{"model": "audio frame classifier", "num_classes": 73, "depths": [2, 4, 4], "wave_strides": [5, 2, 2, 2, 2, 2], "expansion": 6, "eps": 1e-06, "lr_schedule": "cosine", "warmup_steps": 340}
Rows from block 7 of a small audio frame classifier, named by matrix and row number. Rows with one number belong to one channel. Each number is 128 + 32 x the weight over its row's rms, rounded and kept within 0 to 255. All counts start at 0. Numbers have three digits each. After the name is the row's rms in percent of the matrix's.
After each channel's rows are labels from the 100 clips, of 14848, where the channel reaches its highest value: "responds to" is what is common among them. Only what is clearly more common there than usual is listed. The data: synthesized solo parts of chorales (CocoChorales).
# convs0: expand pointwise conv (model.blocks.7.convs.0.weight, 1152x192x1), inputs 96-191
# convs2: project pointwise conv (model.blocks.7.convs.2.weight, 192x1152x1, transposed), outputs 96-191

convs0.737 018:132103113134122086078110205100112163166149138129149138094134166085155143130114130071084098088169121088134110166171146103089120187133136121110154150096163150157119162152137145108108146095093061111112084125138115135073124092108119160157102157117187181083104147090147148057108150126106142115
convs2.737 025:150164153149126131172143114127139088118096154164091168161113133178090131101142073165172144141098114085113117082111119145172119117136107124173119073127138131108132059072117147102109136096156129129161112182085097176146141116082133038144107126155112142109161093115114121156203106106146135173
responds to: note E4; note B3; viola

convs0.135 135:094145164216140107142171095158136084132106161142152147134123132160132130119117117175113174165109107198174127139119111118136178133164104173144162147176123134107094121081168079119059073131177139129113141094146130151102102132138122133097155062111079102087116136126107179146135114107129149149
convs2.135 210:144169198143134092081163144150108067139106174090089188143142155125131125116123142141196154131127137103140119134127120138130161115193101094148139109175147151127075110104141161084142115090169132102130141152088132150114071129131168121116157128168137206112135070094079120110232110152109135116
responds to: note F#4; note D4; note E4; note G4

convs0.523 052:109105141164095103114143084075109115126102082110135096136123148161123115152205114121090193106191123143129101119075105128169129104116175110131128111113132125135166103129061146178130120120164101140183153136131111123146175125061117074083120157104097135079172104116156236120132110109160137101
convs2.523 039:099120141142161148176076155127122106120135165101147124122125039134121152144114118150133127131149128189143172169144166098130104162108193110043144161120135068116203125156156135160119142169106099223142089084132116149161090165083154133125159128128206163110138135051144126126076162088141141122
responds to: note B3; note C4; cello; note A#4

convs0.168 037:130171103138140076139104110125167110114161144158169147165112105060186108119096137097118150124139101156098114076126129101113149146155070086117102132150179152107166115099171113095052133107105100135078095121119116131124088093114134145108144127154147117165065136174151082162066119127105119079
convs2.168 009:177138131112041106164125138157095141127141126088092167184111127133171126099115144158085158135134129113108169091152082101098136132172178117154140104140145136140142094150130147101110125146119142161107166130119045154147118118091153124163120110167141152140117171079168139125128110147120131079
responds to: note B3; note C#4; bassoon; note D4

convs0.48 016:132127134179152144176172149147145146124136094138156143178103139132183153157135131141142153103142115136129147174125043127156216103099149133115182140146163111105113180118081086122110075141098161129133110161098101096164121086119134079107117130127158065131115072108101122083081162089166116106
convs2.48 006:115159068096105102147111149185068142134149095147084152127056164109158118151145137152136180126137138114094145099140051102093169065131121161139172187139135135187158188129106122136150114121097085153123130107054075155111123118157159089099150067137119125128092137152159144146060125138154094067
responds to: note F5; note D#5; violin; note E5

convs0.732 035:139112144169149131144162096088113123096106147151106110125148110148087169105108112121108162153089142095125122164100076133094146081145101143142116113066093126112134089134143129111128088086174091145164135097119131166162122107132157140101150155147112143119130134164126156142122141164079094139
convs2.732 015:160100103143130126094126160127161101125166167103191127122109075104137145135084103105146088109131135162130138152143186105124083172166121114115127159114181115105143114104128151121121182150103170164120091122116175164114101148150118152155156137118240133086166136111133137098147174082136145144
responds to: note F#4; note E4; clarinet; instrument: viola

convs0.640 141:175115116098152171136118193100117170086158158059156126086119131114088186144104109113088107108112132062154105151159170137097058141135174130058115069071169085156088105142113174108129176179113176136184100122105127128168104063119157144169111189133141137158167135089139094097103152142093116135
convs2.640 055:126143155141168155072144084154129121172159123120070124114192094143099108110113101105162143140101153125166145120139112162160155107111129105121113101162159103153103201084139191123109109140146127114090106144066150120152146137127104097162160085081121125182099144158145088129196110103122118142
responds to: note C5

convs0.235 032:087144157094151137141117216107138145114110159142207120109066135089155116160115146117143094106144116091083146133150105073111153157108237114143129135081051127119103084115145100139114143172075134111163107103105111142165064134146113130104159148091106125123130128144156114079083105074163112138
convs2.235 018:115114075170089144121121107144119117150179061138062140135106118147141160135174083155103094151105120146083138092164083150161150113100141101130127186132152090155182141155092164160094128143169119150165102119130113111135143104103107139110169103118135117143134159104143178193079171110144099151
responds to: note F5; note D#5

convs0.515 026:111132158155079083091142104113081052117175154151096113088139098140113099173091105098078150134102087138099119109056095077091131075101057066149128150120105132123116175116107111158161073113096135158116090082122130115101091085104120156143117109108097181052089063090113098137167111122115146160
convs2.515 008:113115173159135162100166161132114096107141103138130136124130113151118153132143138196155126157143072120153183153084157130158139080137142066117125127118133114149144134069092111140176104141149138095108135120170073080166128108128138112190117108112172201127161080090159112194191192122140132202
responds to: note F#4

convs0.241 033:141152167098167097155148105130125170203086080159110136168140138137137081101158118125139127137158086146140118114104077143168147164134139118152182134167123109116129173046115136097147092118116167139106106194062124105098185117103121090079049064152099095045094086105097167106133106136088166117
convs2.241 010:140172141100162102121109129080100201136111153109084105177126160136099106115134099115107151115132131154157114167164119118138146087122140113102100202177118136088101136082088171133160126105143150148126139127137093096075201084103125153116116080107049098107083175093185103150077117122148067183
responds to: note G5; note F#5; note F5

convs0.730 041:168091142143172150135182193169142119099152150150152141042101114104130154138079077169111124158103130128168142140182138104073090172122195120092136168088126074153106132122112133078095179157122124125194081129094139106132107102126039171104151099113141140072132069106119128114116134123128155139
convs2.730 040:107126090166095128064115181103096190090201106130137100143112175086117138129133145166154087146168122132134153125133137061121151057122158135092096127126116128176170209127107108140113122107097134100139158111103080145095122095121099138195200149118160153144131142071169108151055119178135107151
responds to: note C5; note C#5

convs0.452 029:096134203155182153166151190110182091135141124172153159161136111133150129136091093144127141033168135093106149149092063134096160090144091121217189124151126133136133128165121108124127077128147189121081071140147185144125079118137211133123141108167137170164143080165142152168084136139118123114
convs2.452 007:160115130119086139111140158148102164175041122098094139136161194157118117122159129123142168180117202109066128117094167166136110134133103142150149098173118096111118115149144150098115101137132147105183144158106112119129162109109124126184099167095138093126153114091071112162127122192128153148
responds to: note F#4; note E4; note F4; note G4

convs0.683 037:121100139159169153098160103131169083123149114181127121127196152130146178136130098163130109151097161083104157104124117083119144110107081077104100083153068124161141131183163128147098120116169097164141222102169104138139102134114117093106164142106114138176141127157133072207117130158094152113
convs2.683 009:127127138130136124074110162145143145191109098136122128145106141171135118131123134123160105113151155108094159102063084147109181139125130125180204170132138149122125163094112125173137121158093146115125135148072137110132190154159082084128116117122162144134174125133134126095141082099160159143
responds to: note B3; note A3; bassoon; note G3

convs0.455 033:062140164148154159119130148110166034142167148169089099136134172129178128132110131038136146087148143105127124127119077071102172095104147108168147140102058168157117135164108149172154119120064123143091064198145194100165086094165166144138114165162128183121126062156127162133111128085165157126
convs2.455 008:138122092158137141119136132162110109167065108122100142120137160156092122140177155126114102098141141122099135134136126140116115130106111125122131167094166045202162081150141119115102162116174097089185173117147168143133133130088114126099144117041138072133144181136083109144120181132136149090
responds to: note C5; note A#4; oboe

convs0.324 028:136167119147138162109169109100164107126147095106125109114110102130103097099099074085111133070156144101116160149077091126113114084101134061089125132075179119193174105150048155132141147136130138174121060205112156113153159137164164096156148168178187090134100153110197162093151151161177149107
convs2.324 013:117110138139142116125164102092159134129078139178108163115145108081144083129158101126127164087092140131116107088109134221149154110129096113108130127121148165150140140137089189155106082116148122142106077130127149048113147126102137085139108121160138174124117149160107183159154093138129149116
responds to: note G5; note F5; trumpet; note A5

convs0.588 058:197178134100090132097180104100138131140119070134079138133137161115116128134154151091104108108124136135134124159127147092093137130145144110067122131095123171154112071112116150081140123102109122135128117205104154154154166156171212095149126141132151126091126172129179112099124114154145140133
convs2.588 078:094056139113121135142170090106130090091121063152146150132070133120150177105168066189176159169063113097104110118096091167197101118159115115153171131127107194170137134116127148163149120130114122162166144176114065167156176125186139098134137152155125105182132111157135189180148106126166116132
responds to: note G5; trumpet; note A5; note G#5

convs0.750 035:179111120134085084127135161139143120083124131139145192121143162095144087123091076203099166137128097190139125130101152149121097210186092167144158083111182162096081138155183176049048099137138121119135059086131180121136080055127097174126140079117138150129166144136113162135104180172098157180
convs2.750 040:143111167151144127168149125135180081143090126151148168141126135165118151095140079177154111102114119105142129112090122154162151131098176126165119090124174123074107121108131117118128137075174125087076105193119131141162134087181119029165163143140078107128164068152156116148216088136177166148
responds to: note F#4; note F4; note G4; viola

convs0.415 046:138173149180131198159168117117127159091143123108109138140062159156117133139129079079120126097134147100140146199130139137082125099149191114070130091101188126137090113084048152125120131148092202121138039196101147105142114108172191112117107142157125126119138115112156154090119133137149132162
convs2.415 052:117101124131153152117151127134164102125113117171150172109135109149072139145146104124156146164137120120060087109132166154172142149136128120136155145110127161177143041124155196149117153130139135164182111142143159188145138150115162116162108165174129140147122156169110174181140130126115120151
responds to: note G5; note G#5; flute; note F#5

convs0.347 044:097108119135107124196138121100113165052137087100149153173112138120164126125169143178116117129120167107078139132115126097134098084172122151139099085151166124101177143158111123119087113149139101130118187174146082126142116131097119133122149145145132165186118109173144144212082182078128087120
convs2.347 010:153125180118139120077152148122150114142076135161096166134170176117103097161119066091129189073134144118106103136088133145143151141105124111109139131097093157180098109118140141132136127077139108124162149119092183090125139132165172116123080108107102109118123166062096145082206084146075171090
responds to: note C5; oboe; horn

convs0.463 017:157125123166147117176131137153153123141129169107163123122108105123125191144179107186103154171130152154122111097113102154134119149107123102147123096112197083129165158170115097133145128122203183084144109140175073128123122060163129181067122128161116127184149124139080107183144167100106130107
convs2.463 009:119078141087142126144143085105141105120101127140138113119139103105155112149109114107133174135087146152068129069098096138141125158126060112121162126175151125093088096160151134197131087110134158122141119146165068131119139096118142135065113162178084186146171074115104129151178132135076122162
responds to: note E4; note A4; note F#4; clarinet

convs0.311 056:138079128093120155143106130127165135115128154123155159166178195159105109181160095119128090112110123116114173139132141152113115110127137170143105065081074124151105100209101144120103134115084071144104132133159155054152091144112130134113094190095129150149157102111175149179110122112113122089
convs2.311 036:158154133147136130157123118155186120110110157100169131177151104159167156104116112136066114085119098204100128133137102112106105115140104135132105143159171060106133100115104146076129111166129146138060102076190148076118077101114156106136105097144185163132146124120167109191047125106101120144
responds to: note C5; oboe; note A#4; note C#5

convs0.226 031:148139159203089125171112136136124148080165093150142142195099156151142120192182147136111137132111127123119135136091097171149140115158127154175128136142183146108154117130087094075091141140103126128080116186103145069152111140163182143107141171157128095117101055134144131168097166094178084108
convs2.226 018:119174164098186133138106126116081140100143186127129084144163179115128121104095067126153149093125154120156140117128131154110106114148156111086118056125124117088074161060138164112132141124099152133147133154090120130068145094132115109180094109144120145138141129055141112066151045183096130187
responds to: note F5; trumpet; note F#5; note D#5

convs0.354 031:120147138114158100076129125098135117151099094147141148129176150157105118140102089136131126128094094088128080139101120161167132155095117149149144101131140172143115132126179131152193081070117111114107105134135198169172140124192187134168073151157132111122117138138159138119145094185119159130
convs2.354 007:140110126134127180122068146145201131061105085188115085089096100088149130160105088147120103132144116174105151080145139147139094123097107138138128091139169130148126133150188115154124143178104174083164131166137119083117097175113136066110077134120122162182145086151106139143156157120132141131
responds to: note F#4; note G#4; note A#4; clarinet

convs0.449 107:128110102094107175119128142125142147136116200111114116092173117135050190106103133161090135131147150099134118136132139145118104133107102151120128086092138082128097145224160189117114168189162152164171132092146137091149107120112086172128097117067152160150140141074118132153113168135096140111
convs2.449 042:120143162156156140140115175173115159135128114130165124144105121152133120148150130122163172168165112120110173120132129143135155122067134109101156126107100113125149139141205102176100126133079112175189048187143100050123131156133116159109106142114195109143078151086057116160105131095144082174
responds to: note C5; note C#5; note D5; note A#4

convs0.421 037:134121098139138129139122157099105090148141138107164063120097116120115144080092084091148082122078104127114117067153069105112115079066108076115123195111128082129196167167102111119130127156148115147143117158146111127118126202175104153120144146169167153117069086114175101166145160127161133134
convs2.421 024:116098107163076167121146115161162142145100139193130127117088156120110084158145108133101142119122174142085164104113093086134153159071084146131152148171093104124197080182124100192087115109090173116119131104176125095161150158183092100094113147136125151129111089119101174121139136093134148122
responds to: note E4; note G#4; note F#4; note F4

convs0.617 032:177123112163183093095134142136208100134158110170206097132183094140146112179135105114135097110164151170086164097105090105151130134122102095148089095180139123138161185157100121135137147117119120178069096169136178103132119085105063112076075149094134144135117072133121094125119153089156163067
convs2.617 008:090057099137182149098162136067165159062170116151173077149174071145077164166160111130167079096194100033143141103149091140102125088070125132093150168148157107142107147164119145145204179171118154150101141110153163124131129095132140131104134140166129114136140079121147169151141186139138120102
responds to: note F5; note E3; note D#5; note B3

convs0.114 032:209171092053129088188105169127139154109133165115159114130114144131123054119125103153077149130161101128115138150151206170062084175188112147099096053135178107054076099125129163081143142128114188126133090162072144135146113090077122113114080158146151119148144124131154130088138117130120095124
convs2.114 035:167136131116116129125103124102112131130154184139154098151127079176088136092101123096130072130144107148160147182116148156081089181193185094132140106157138112022116115071105126059165131127096138137083082151142153146133166087122154203141139172165141135097166121086113098055094119106138111178
responds to: note B3