config.yaml
num_classes: 73
norm: "groupnorm"
channel_attention: "se"
kernel_size: 3
expansion: 6
learning_rate: 0.00155
beta1: 0.9
lr_schedule: "cosine"
warmup_steps: 340
Rows from block 2 of a small audio frame classifier, named by matrix and row number. Rows with one number belong to one channel. Each number is 128 + 24 x the weight over its row's rms, rounded and kept within 0 to 255. All counts start at 0. Numbers have three digits each.
After each channel's rows are labels from the 100 clips, of 14848, where the channel reaches its highest value: "lies over" is the class under the peak; "strongest on" is what is common among them. Only what is clearly more common there than usual is listed. The data: synthesized solo parts of chorales (CocoChorales). In brackets: how many of the 100, against the usual share in percent.
# convs0: expand pointwise conv (model.blocks.2.convs.0.weight, 1152x192x1), inputs 96-143
# convs2: project pointwise conv (model.blocks.2.convs.2.weight, 192x1152x1, transposed), outputs 96-143

convs0.171:145082125141153164096089152099092153105145152123109123130113114100105105143105105161104137113122180137109121107138147115127121145140119097132127
convs2.171:083135123103114101172140120103131133177142165116150151132110130140124127108133128160124162121105148156127123157113129077147101131065149125115128
lies over: G#4 (77 vs 3.8)
strongest on: note G#4 (79 vs 9); note A#4 (36 vs 10.6); note B4 (32 vs 9.4); note F#4 (28 vs 8.4)

convs0.621:135143099156093093139112149140135136099148106118092101079106128194120128146159147130112145141161113109109094175147117173125157140127148089128108
convs2.621:139133128153166127129129088130100157124084089096134094102116107123169094133143089108130125144129117150132106121151141099109093111128137204160115
lies over: A3 (44 vs 2.9); G#3 (31 vs 2.7)
strongest on: bassoon (76 vs 8.5); note A3 (64 vs 8.7); note G#3 (38 vs 8.3); note G3 (35 vs 6.3)

convs0.535:133149130149109135141095098152136100142142142179132169154155124093134074151113088153132123138097116157117095063125091125134128091101133093122123
convs2.535:151110167139119104153136099149137126085149152083153116122119138135105123137131138144130122160157139117113152136138092096125136138133124073115140
lies over: F5 (97 vs 3)
strongest on: note F5 (98 vs 8); note G5 (93 vs 6.4); flute (69 vs 8.9)

convs0.759:144108131148113121105115094135111187088164126152139142108115115127116108123102089130110179102151122129124110090108141101128112112142120063111143
convs2.759:142172128145111155084131137124130117130119108137134094130113095148123126105132091101128127130133098153122125115145153143090152157155101172152080
lies over: A#3 (67 vs 3.4)
strongest on: note A#3 (68 vs 10.7); note C4 (53 vs 10.8); cello (42 vs 10.1); note B3 (28 vs 9.6)

convs0.308:135112102137119080150158119115109157138138128124143155138157164144132113172106101117091092127158111135110152147123127116156127128127126099062097
convs2.308:135130145126102137174165103165143131106102100132140135100101097105106138129140106139100147154108107155144130111146118115145124142135112150129115
lies over: A#3 (95 vs 3.4)
strongest on: note A#3 (96 vs 10.7); bassoon (49 vs 8.5)

convs0.610:148088110093053127133109108107129157140122113107147117158123114144158155119103123107139135135173128123155147131158122133132121196149137137102141
convs2.610:158117135160142112142143147127130123081152109116123132126090090122134101089119125125116147132150115169158134136161097144165149128120111110155128
lies over: F5 (99 vs 3)
strongest on: note F5 (100 vs 8); note G5 (67 vs 6.4); flute (65 vs 8.9); note D#5 (46 vs 9)

convs0.62:135100088100140134156108136144108133142125137115076122166142119106100112148152109153124131114130135138143150147108144109118141111152108122100089
convs2.62:127149094114122145155110137127101132115115093177127122127124147079134151165115136111126081144154143129136110131131157101130131122134138125098134
lies over: G#5 (58 vs 1.6)
strongest on: note G#5 (57 vs 3.9); violin (50 vs 13.6); note F#5 (37 vs 7.1); note F5 (36 vs 8)

convs0.216:137130119093102129140120090145126146114122137119112154138141129107070090135073105112209101118147141130126129135147134108130127138128123149064125
convs2.216:134130131114135111180146137101119125120130121099111118138106096142128121110130124125131161134129171161157117161139116118158126090094146119130165
lies over: A#5 (60 vs 0.5)
strongest on: note A#5 (60 vs 1.3); note G#5 (29 vs 3.9); trumpet (25 vs 8)

convs0.591:132057113135165150112115167124117131124161141157118134129119106095092107148111100124114135131110178169082123110086161110146110157137156091121122
convs2.591:108144126131139119132072159127134117127164120148136170147129145163123124140114131195154139103121155127084114137113133098142095128075152100137108
lies over: A3 (27 vs 2.9); A#3 (25 vs 3.4)
strongest on: cello (44 vs 10.1); note A#3 (33 vs 10.7); note D4 (33 vs 12.4); note A3 (28 vs 8.7)

convs0.302:097074130122148189124080155119136146123140155136129117102152133100136126128129124148088144141119177119131115098106160136142155170128125093124090
convs2.302:127166146132133125151134138114130119143143126146123165123107154165126150102108129123150184110106132107117111165102122170157120171117180126077107
lies over: C5 (38 vs 4.3)
strongest on: note C5 (40 vs 10.5); note B4 (38 vs 9.4); note F5 (25 vs 8)

convs0.351:133125149130141131127172095130119101089120108120148107157128145107122107120080102080176140113101128141150121095103120073142122141150127134123145
convs2.351:138142125128100087146135112114154090123137150094148131145120133147111143107146115137113142135113179126110161134128103112115134141116133108154141
lies over: A5 (93 vs 0.9)
strongest on: note A5 (93 vs 2.2); note G5 (90 vs 6.4); note F5 (34 vs 8); trumpet (34 vs 8)

convs0.736:130114100147077109128136110132154168109146131141107150087103126112158121126134104130105174120145084095107126127165120139112097138143150149135159
convs2.736:107154098113118149113091150108096136165122125166122137136146139133150097135111098112149117115132125146137106124097168078092100143136107176143112
lies over: G#5 (96 vs 1.6)
strongest on: note G#5 (97 vs 3.9); note F#5 (45 vs 7.1); note F5 (38 vs 8); note G5 (37 vs 6.4)

convs0.199:121178144141102084117161093119133099097104108116163156150154136165096132102139138141158142103107060111131113124164132078150064118158139144120153
convs2.199:102103106123137123175134129104169126141115132091147107099138115152122141124129115165113113127129115140108141150123121118129141116095140144173112
lies over: A5 (44 vs 0.9); D4 (28 vs 4.8)
strongest on: note A5 (45 vs 2.2); note G5 (42 vs 6.4); violin (37 vs 13.6); note D4 (30 vs 12.4)

convs0.210:143119090140157089162126120090141106138153171130163123139118175131106115124145167110149177125175160182120131124161125116119126172111161119079100
convs2.210:142127139146141134168144101170097128103162113065135115120100129129120099134095111125129099120158135122128123099149103111172119117156135092148106
lies over: A3 (28 vs 2.9)
strongest on: note D#4 (31 vs 11.4); note A3 (29 vs 8.7); double bass (25 vs 1.7)

convs0.553:117135148110133168123137110113116121117118170185123154119119153121104136124141102144140149078148130126121117091155141105114095125174129148121136
convs2.553:121153147126097177159136130108166104120100131087108102152125136122155137127162124140131124117138039116096147114121142155120095124131099153099133
lies over: D3 (56 vs 1)
strongest on: cello (67 vs 10.1); note D3 (56 vs 2.4); note D4 (29 vs 12.4); note A3 (26 vs 8.7)

convs0.544:139095107137140121119150150127126148138133105103111166136147128119084121127128095121111155147134082157117141125119155088172126088133098121120143
convs2.544:142130156124125124174111095136151119115082125106126122105106111114149139163115121113146116128139143126121117149141088126072126127117129155143133
lies over: A3 (49 vs 2.9)
strongest on: note A3 (51 vs 8.7); cello (38 vs 10.1); note B3 (25 vs 9.6)

convs0.560:158125103121116105154111105135113135130155135142116129125146129113107116148093069099181147129132057139120127093141130102118106130099120144090143
convs2.560:109111149114173123176133097099128095080123164117151118070131115139135116153119148153174155125118138130150127143133110118110130109158157112105173
lies over: G#5 (43 vs 1.6)
strongest on: note F5 (47 vs 8); note G#5 (43 vs 3.9); note D#5 (35 vs 9); note G5 (29 vs 6.4)

convs0.402:122136154095098133129168091170141121098116082098069146083135108141084078097163105111109176089139120141125076130148114094140117102131110131155173
convs2.402:110126099122114092139104153116158118151156156135135163170146123131123118131142134136133129122112142119113139132108126124134128131075121107170134
lies over: C#5 (92 vs 4.2)
strongest on: note C#5 (91 vs 10); note B4 (85 vs 9.4); horn (62 vs 6.8)

convs0.14:147146135143113062162130085159120133133079115132115155138134162115070090143145076145169136135159116145109078136159114157127134107186134086127148
convs2.14:109128116132090128154133107121131150161137158153139121145149159139135160113122115136113127121110104144128140133117131127145111146072127134090116
lies over: D3 (61 vs 1)
strongest on: note D3 (61 vs 2.4); cello (39 vs 10.1); note G3 (27 vs 6.3)

convs0.155:152140098118085083114117139164111197115138078125113127144124137118094117106085159103128110132151088150113117107141129124110097088151106092104130
convs2.155:105153124128156135111166098087131117172113120106139111113124121156120118101126080122146165118092116145127115158125138146128118146113164155127105
lies over: C#5 (33 vs 4.2); B4 (28 vs 4.2)
strongest on: note B4 (96 vs 9.4); oboe (34 vs 7.4); note C#5 (34 vs 10)

convs0.693:136092107136119155109117151143123165106120158132146142111138107114145131102060140153123165110118186142109131116113150117124139149153097105105140
convs2.693:091118105103104139107130131110133134151158112155086156125078170152128123112097106148136144127134125134096111132123124129146161152111107132097114
lies over: D3 (41 vs 1); B3 (35 vs 3.1)
strongest on: note B3 (42 vs 9.6); note D3 (41 vs 2.4); tuba (31 vs 8.6)

convs0.566:129118119142143100111162149159121162098134118095119146125156109109138106102101145120117149115124155143111115123113142085169117121138094085127143
convs2.566:150123144126123145138136130134165152103094096120114130147098132125138141100099136104130087138155138113104110120149134103135129138150140082135157
lies over: D3 (57 vs 1)
strongest on: note D3 (57 vs 2.4); note G3 (38 vs 6.3); tuba (35 vs 8.6); note F#3 (33 vs 4.9)

convs0.198:172142148106091065149109068168090146129118075139139126145123163129150085111112136162145150127132119138146127115092116113114113100130103133104100
convs2.198:147142121132123125125122124102134086117102119145148101102144143116121157120129119136112110154154149158120130119116144067087134126138112118119131
lies over: G#5 (80 vs 1.6)
strongest on: note G#5 (81 vs 3.9); violin (56 vs 13.6); note F#5 (49 vs 7.1); note F5 (34 vs 8)

convs0.689:153149107107091086129113082118090117132125180137139148123149102130136101139095135121136158131140106142133118097134155086138082088104116112124146
convs2.689:108133115086097119127141131123138146161107158163138099131175151140110150153120157084151149146136114107146133167108118136091149132112073095139166
lies over: G#5 (45 vs 1.6)
strongest on: note F5 (56 vs 8); note G5 (54 vs 6.4); note G#5 (45 vs 3.9); violin (44 vs 13.6)

convs0.333:135115150123199131186149123147127135107118142118108142146134193082121053182118087101140135109131186167137107101119123129145156159140153090116146
convs2.333:118141117165157140147145109105138114132104109114147087099105086161136128118134092141132147128121106156133127151138131131112121140107160176137080
lies over: F5 (70 vs 3)
strongest on: note F5 (73 vs 8); note G5 (59 vs 6.4); flute (51 vs 8.9); note D#5 (25 vs 9)

convs0.311:107138116113131139107135166139128165126123064138112088075087117180127149107119175120097126132174130115090119172118137169085124131116124148124123
convs2.311:153146110154140149120097150179109135141124091125139145132109087120149116133101100131128087122134124131124116122143181160139138106104140166157072
lies over: A3 (98 vs 2.9)
strongest on: note A3 (99 vs 8.7); cello (92 vs 10.1); note G3 (50 vs 6.3); note A#3 (50 vs 10.7)

convs0.507:112086155117121164136149096063138138125106169153139143111132107112108168130167098128121162116124123096137099142153126120075132131139171149157141
convs2.507:101138129099141161122124140160123118141118103112094123152149150135122128124108133124127131104128130103149116110157160185090127132150113141109156
lies over: D3 (89 vs 1)
strongest on: note D3 (89 vs 2.4); tuba (54 vs 8.6); note A3 (49 vs 8.7)

convs0.519:142121118183148108148127111108119099112161115135135148114126149088156062144122099092128199118095126137105114094130090069141116171102151097148166
convs2.519:150151135147141139110093095139141087102108141128168106118118119121159139111142104119116100111136116101133147126150158156100128118164137160093083
lies over: A5 (52 vs 0.9); C5 (38 vs 4.3)
strongest on: note G5 (55 vs 6.4); note A5 (53 vs 2.2); violin (40 vs 13.6); note C5 (38 vs 10.5)

convs0.619:145101139135095137114086117103106165141179118137118143111119113112131087114085090096112174113111129125115129090120151079141072137133147124154161
convs2.619:127099098098115123133109110119141155133118141137109128134162140091126116145145115147134145117127104119142116129107132112108116108111101174123150
lies over: G#5 (43 vs 1.6); D#4 (34 vs 4.8)
strongest on: note G#5 (43 vs 3.9); trombone (43 vs 7.3); note F4 (36 vs 9.2); note F5 (32 vs 8)

convs0.467:166089128159092094121149105099093114110109131149118142103115124141135120132119109169126168108163119127126131093159124105117108126109118105132195
convs2.467:109129154117142131146141127169097113137134129071106135107113100137151093140115102154168148126133116180166076138150135111116177159105139145185149
lies over: D3 (77 vs 1)
strongest on: note D3 (77 vs 2.4); tuba (59 vs 8.6); cello (41 vs 10.1); note D#3 (25 vs 2.3)

convs0.422:149127153083147118143093162147119140089122151116100117111161147092083105157164160141117144126105185145107150155140151150161128121151147086114107
convs2.422:120155135157147122131132134086154117112119112123103129152111091168150089064135094168126174101093082145135118136109120131157098117111136138153101
lies over: A3 (38 vs 2.9)
strongest on: cello (52 vs 10.1); note A3 (50 vs 8.7); note G#3 (25 vs 8.3)

convs0.672:099127126175136126141152114147130107110140106106116109148109130110102125146162123121098173134135127161123085141126083153157104146139143089149118
convs2.672:136134126116145143162139122150120155118113117092093108104116146168130109125105135125133125112131130157124103132134135176119159135149134168141105
lies over: A#5 (99 vs 0.5)
strongest on: note A#5 (100 vs 1.3); note G#5 (59 vs 3.9); note G5 (40 vs 6.4); trumpet (38 vs 8)

convs0.417:100118111167106097127084103135115121115165139124097135096113102114140085159129113130102129115115108127091098090133113085130101133121134098120133
convs2.417:121087140110128122145149123140123109092131129131139135117104111109120126146144134118108119147167169167119122139129102065146109132135093078102148
lies over: C#5 (33 vs 4.2); F5 (27 vs 3)
strongest on: horn (47 vs 6.8); note C#5 (42 vs 10); note F5 (31 vs 8)

convs0.151:150118094089097133144118125119147152129154138161120160121123140110087137160091068116173137106154106157131096112132127126126132151175145121115121
convs2.151:123113131117149169156153130123105165150140147078107124118084126130144073122133111139129132149124105177120095122160147108145114089131112152142128
lies over: G#4 (83 vs 3.8)
strongest on: note G#4 (84 vs 9); note G4 (34 vs 7.5); viola (33 vs 8.4); note A4 (29 vs 8.5)

convs0.460:114071172109092148109100127088105097158170153119171141086128133132160115110131167147079130114144172130160124137107153129170113142123098103102081
convs2.460:143146116144105137081128163121124127130144104168116137164130120155150109116095127137173100112126083133106134091117141151146127160136132133156126
lies over: A3 (69 vs 2.9)
strongest on: note A3 (71 vs 8.7); bassoon (50 vs 8.5); note G3 (44 vs 6.3); note F3 (28 vs 3.8)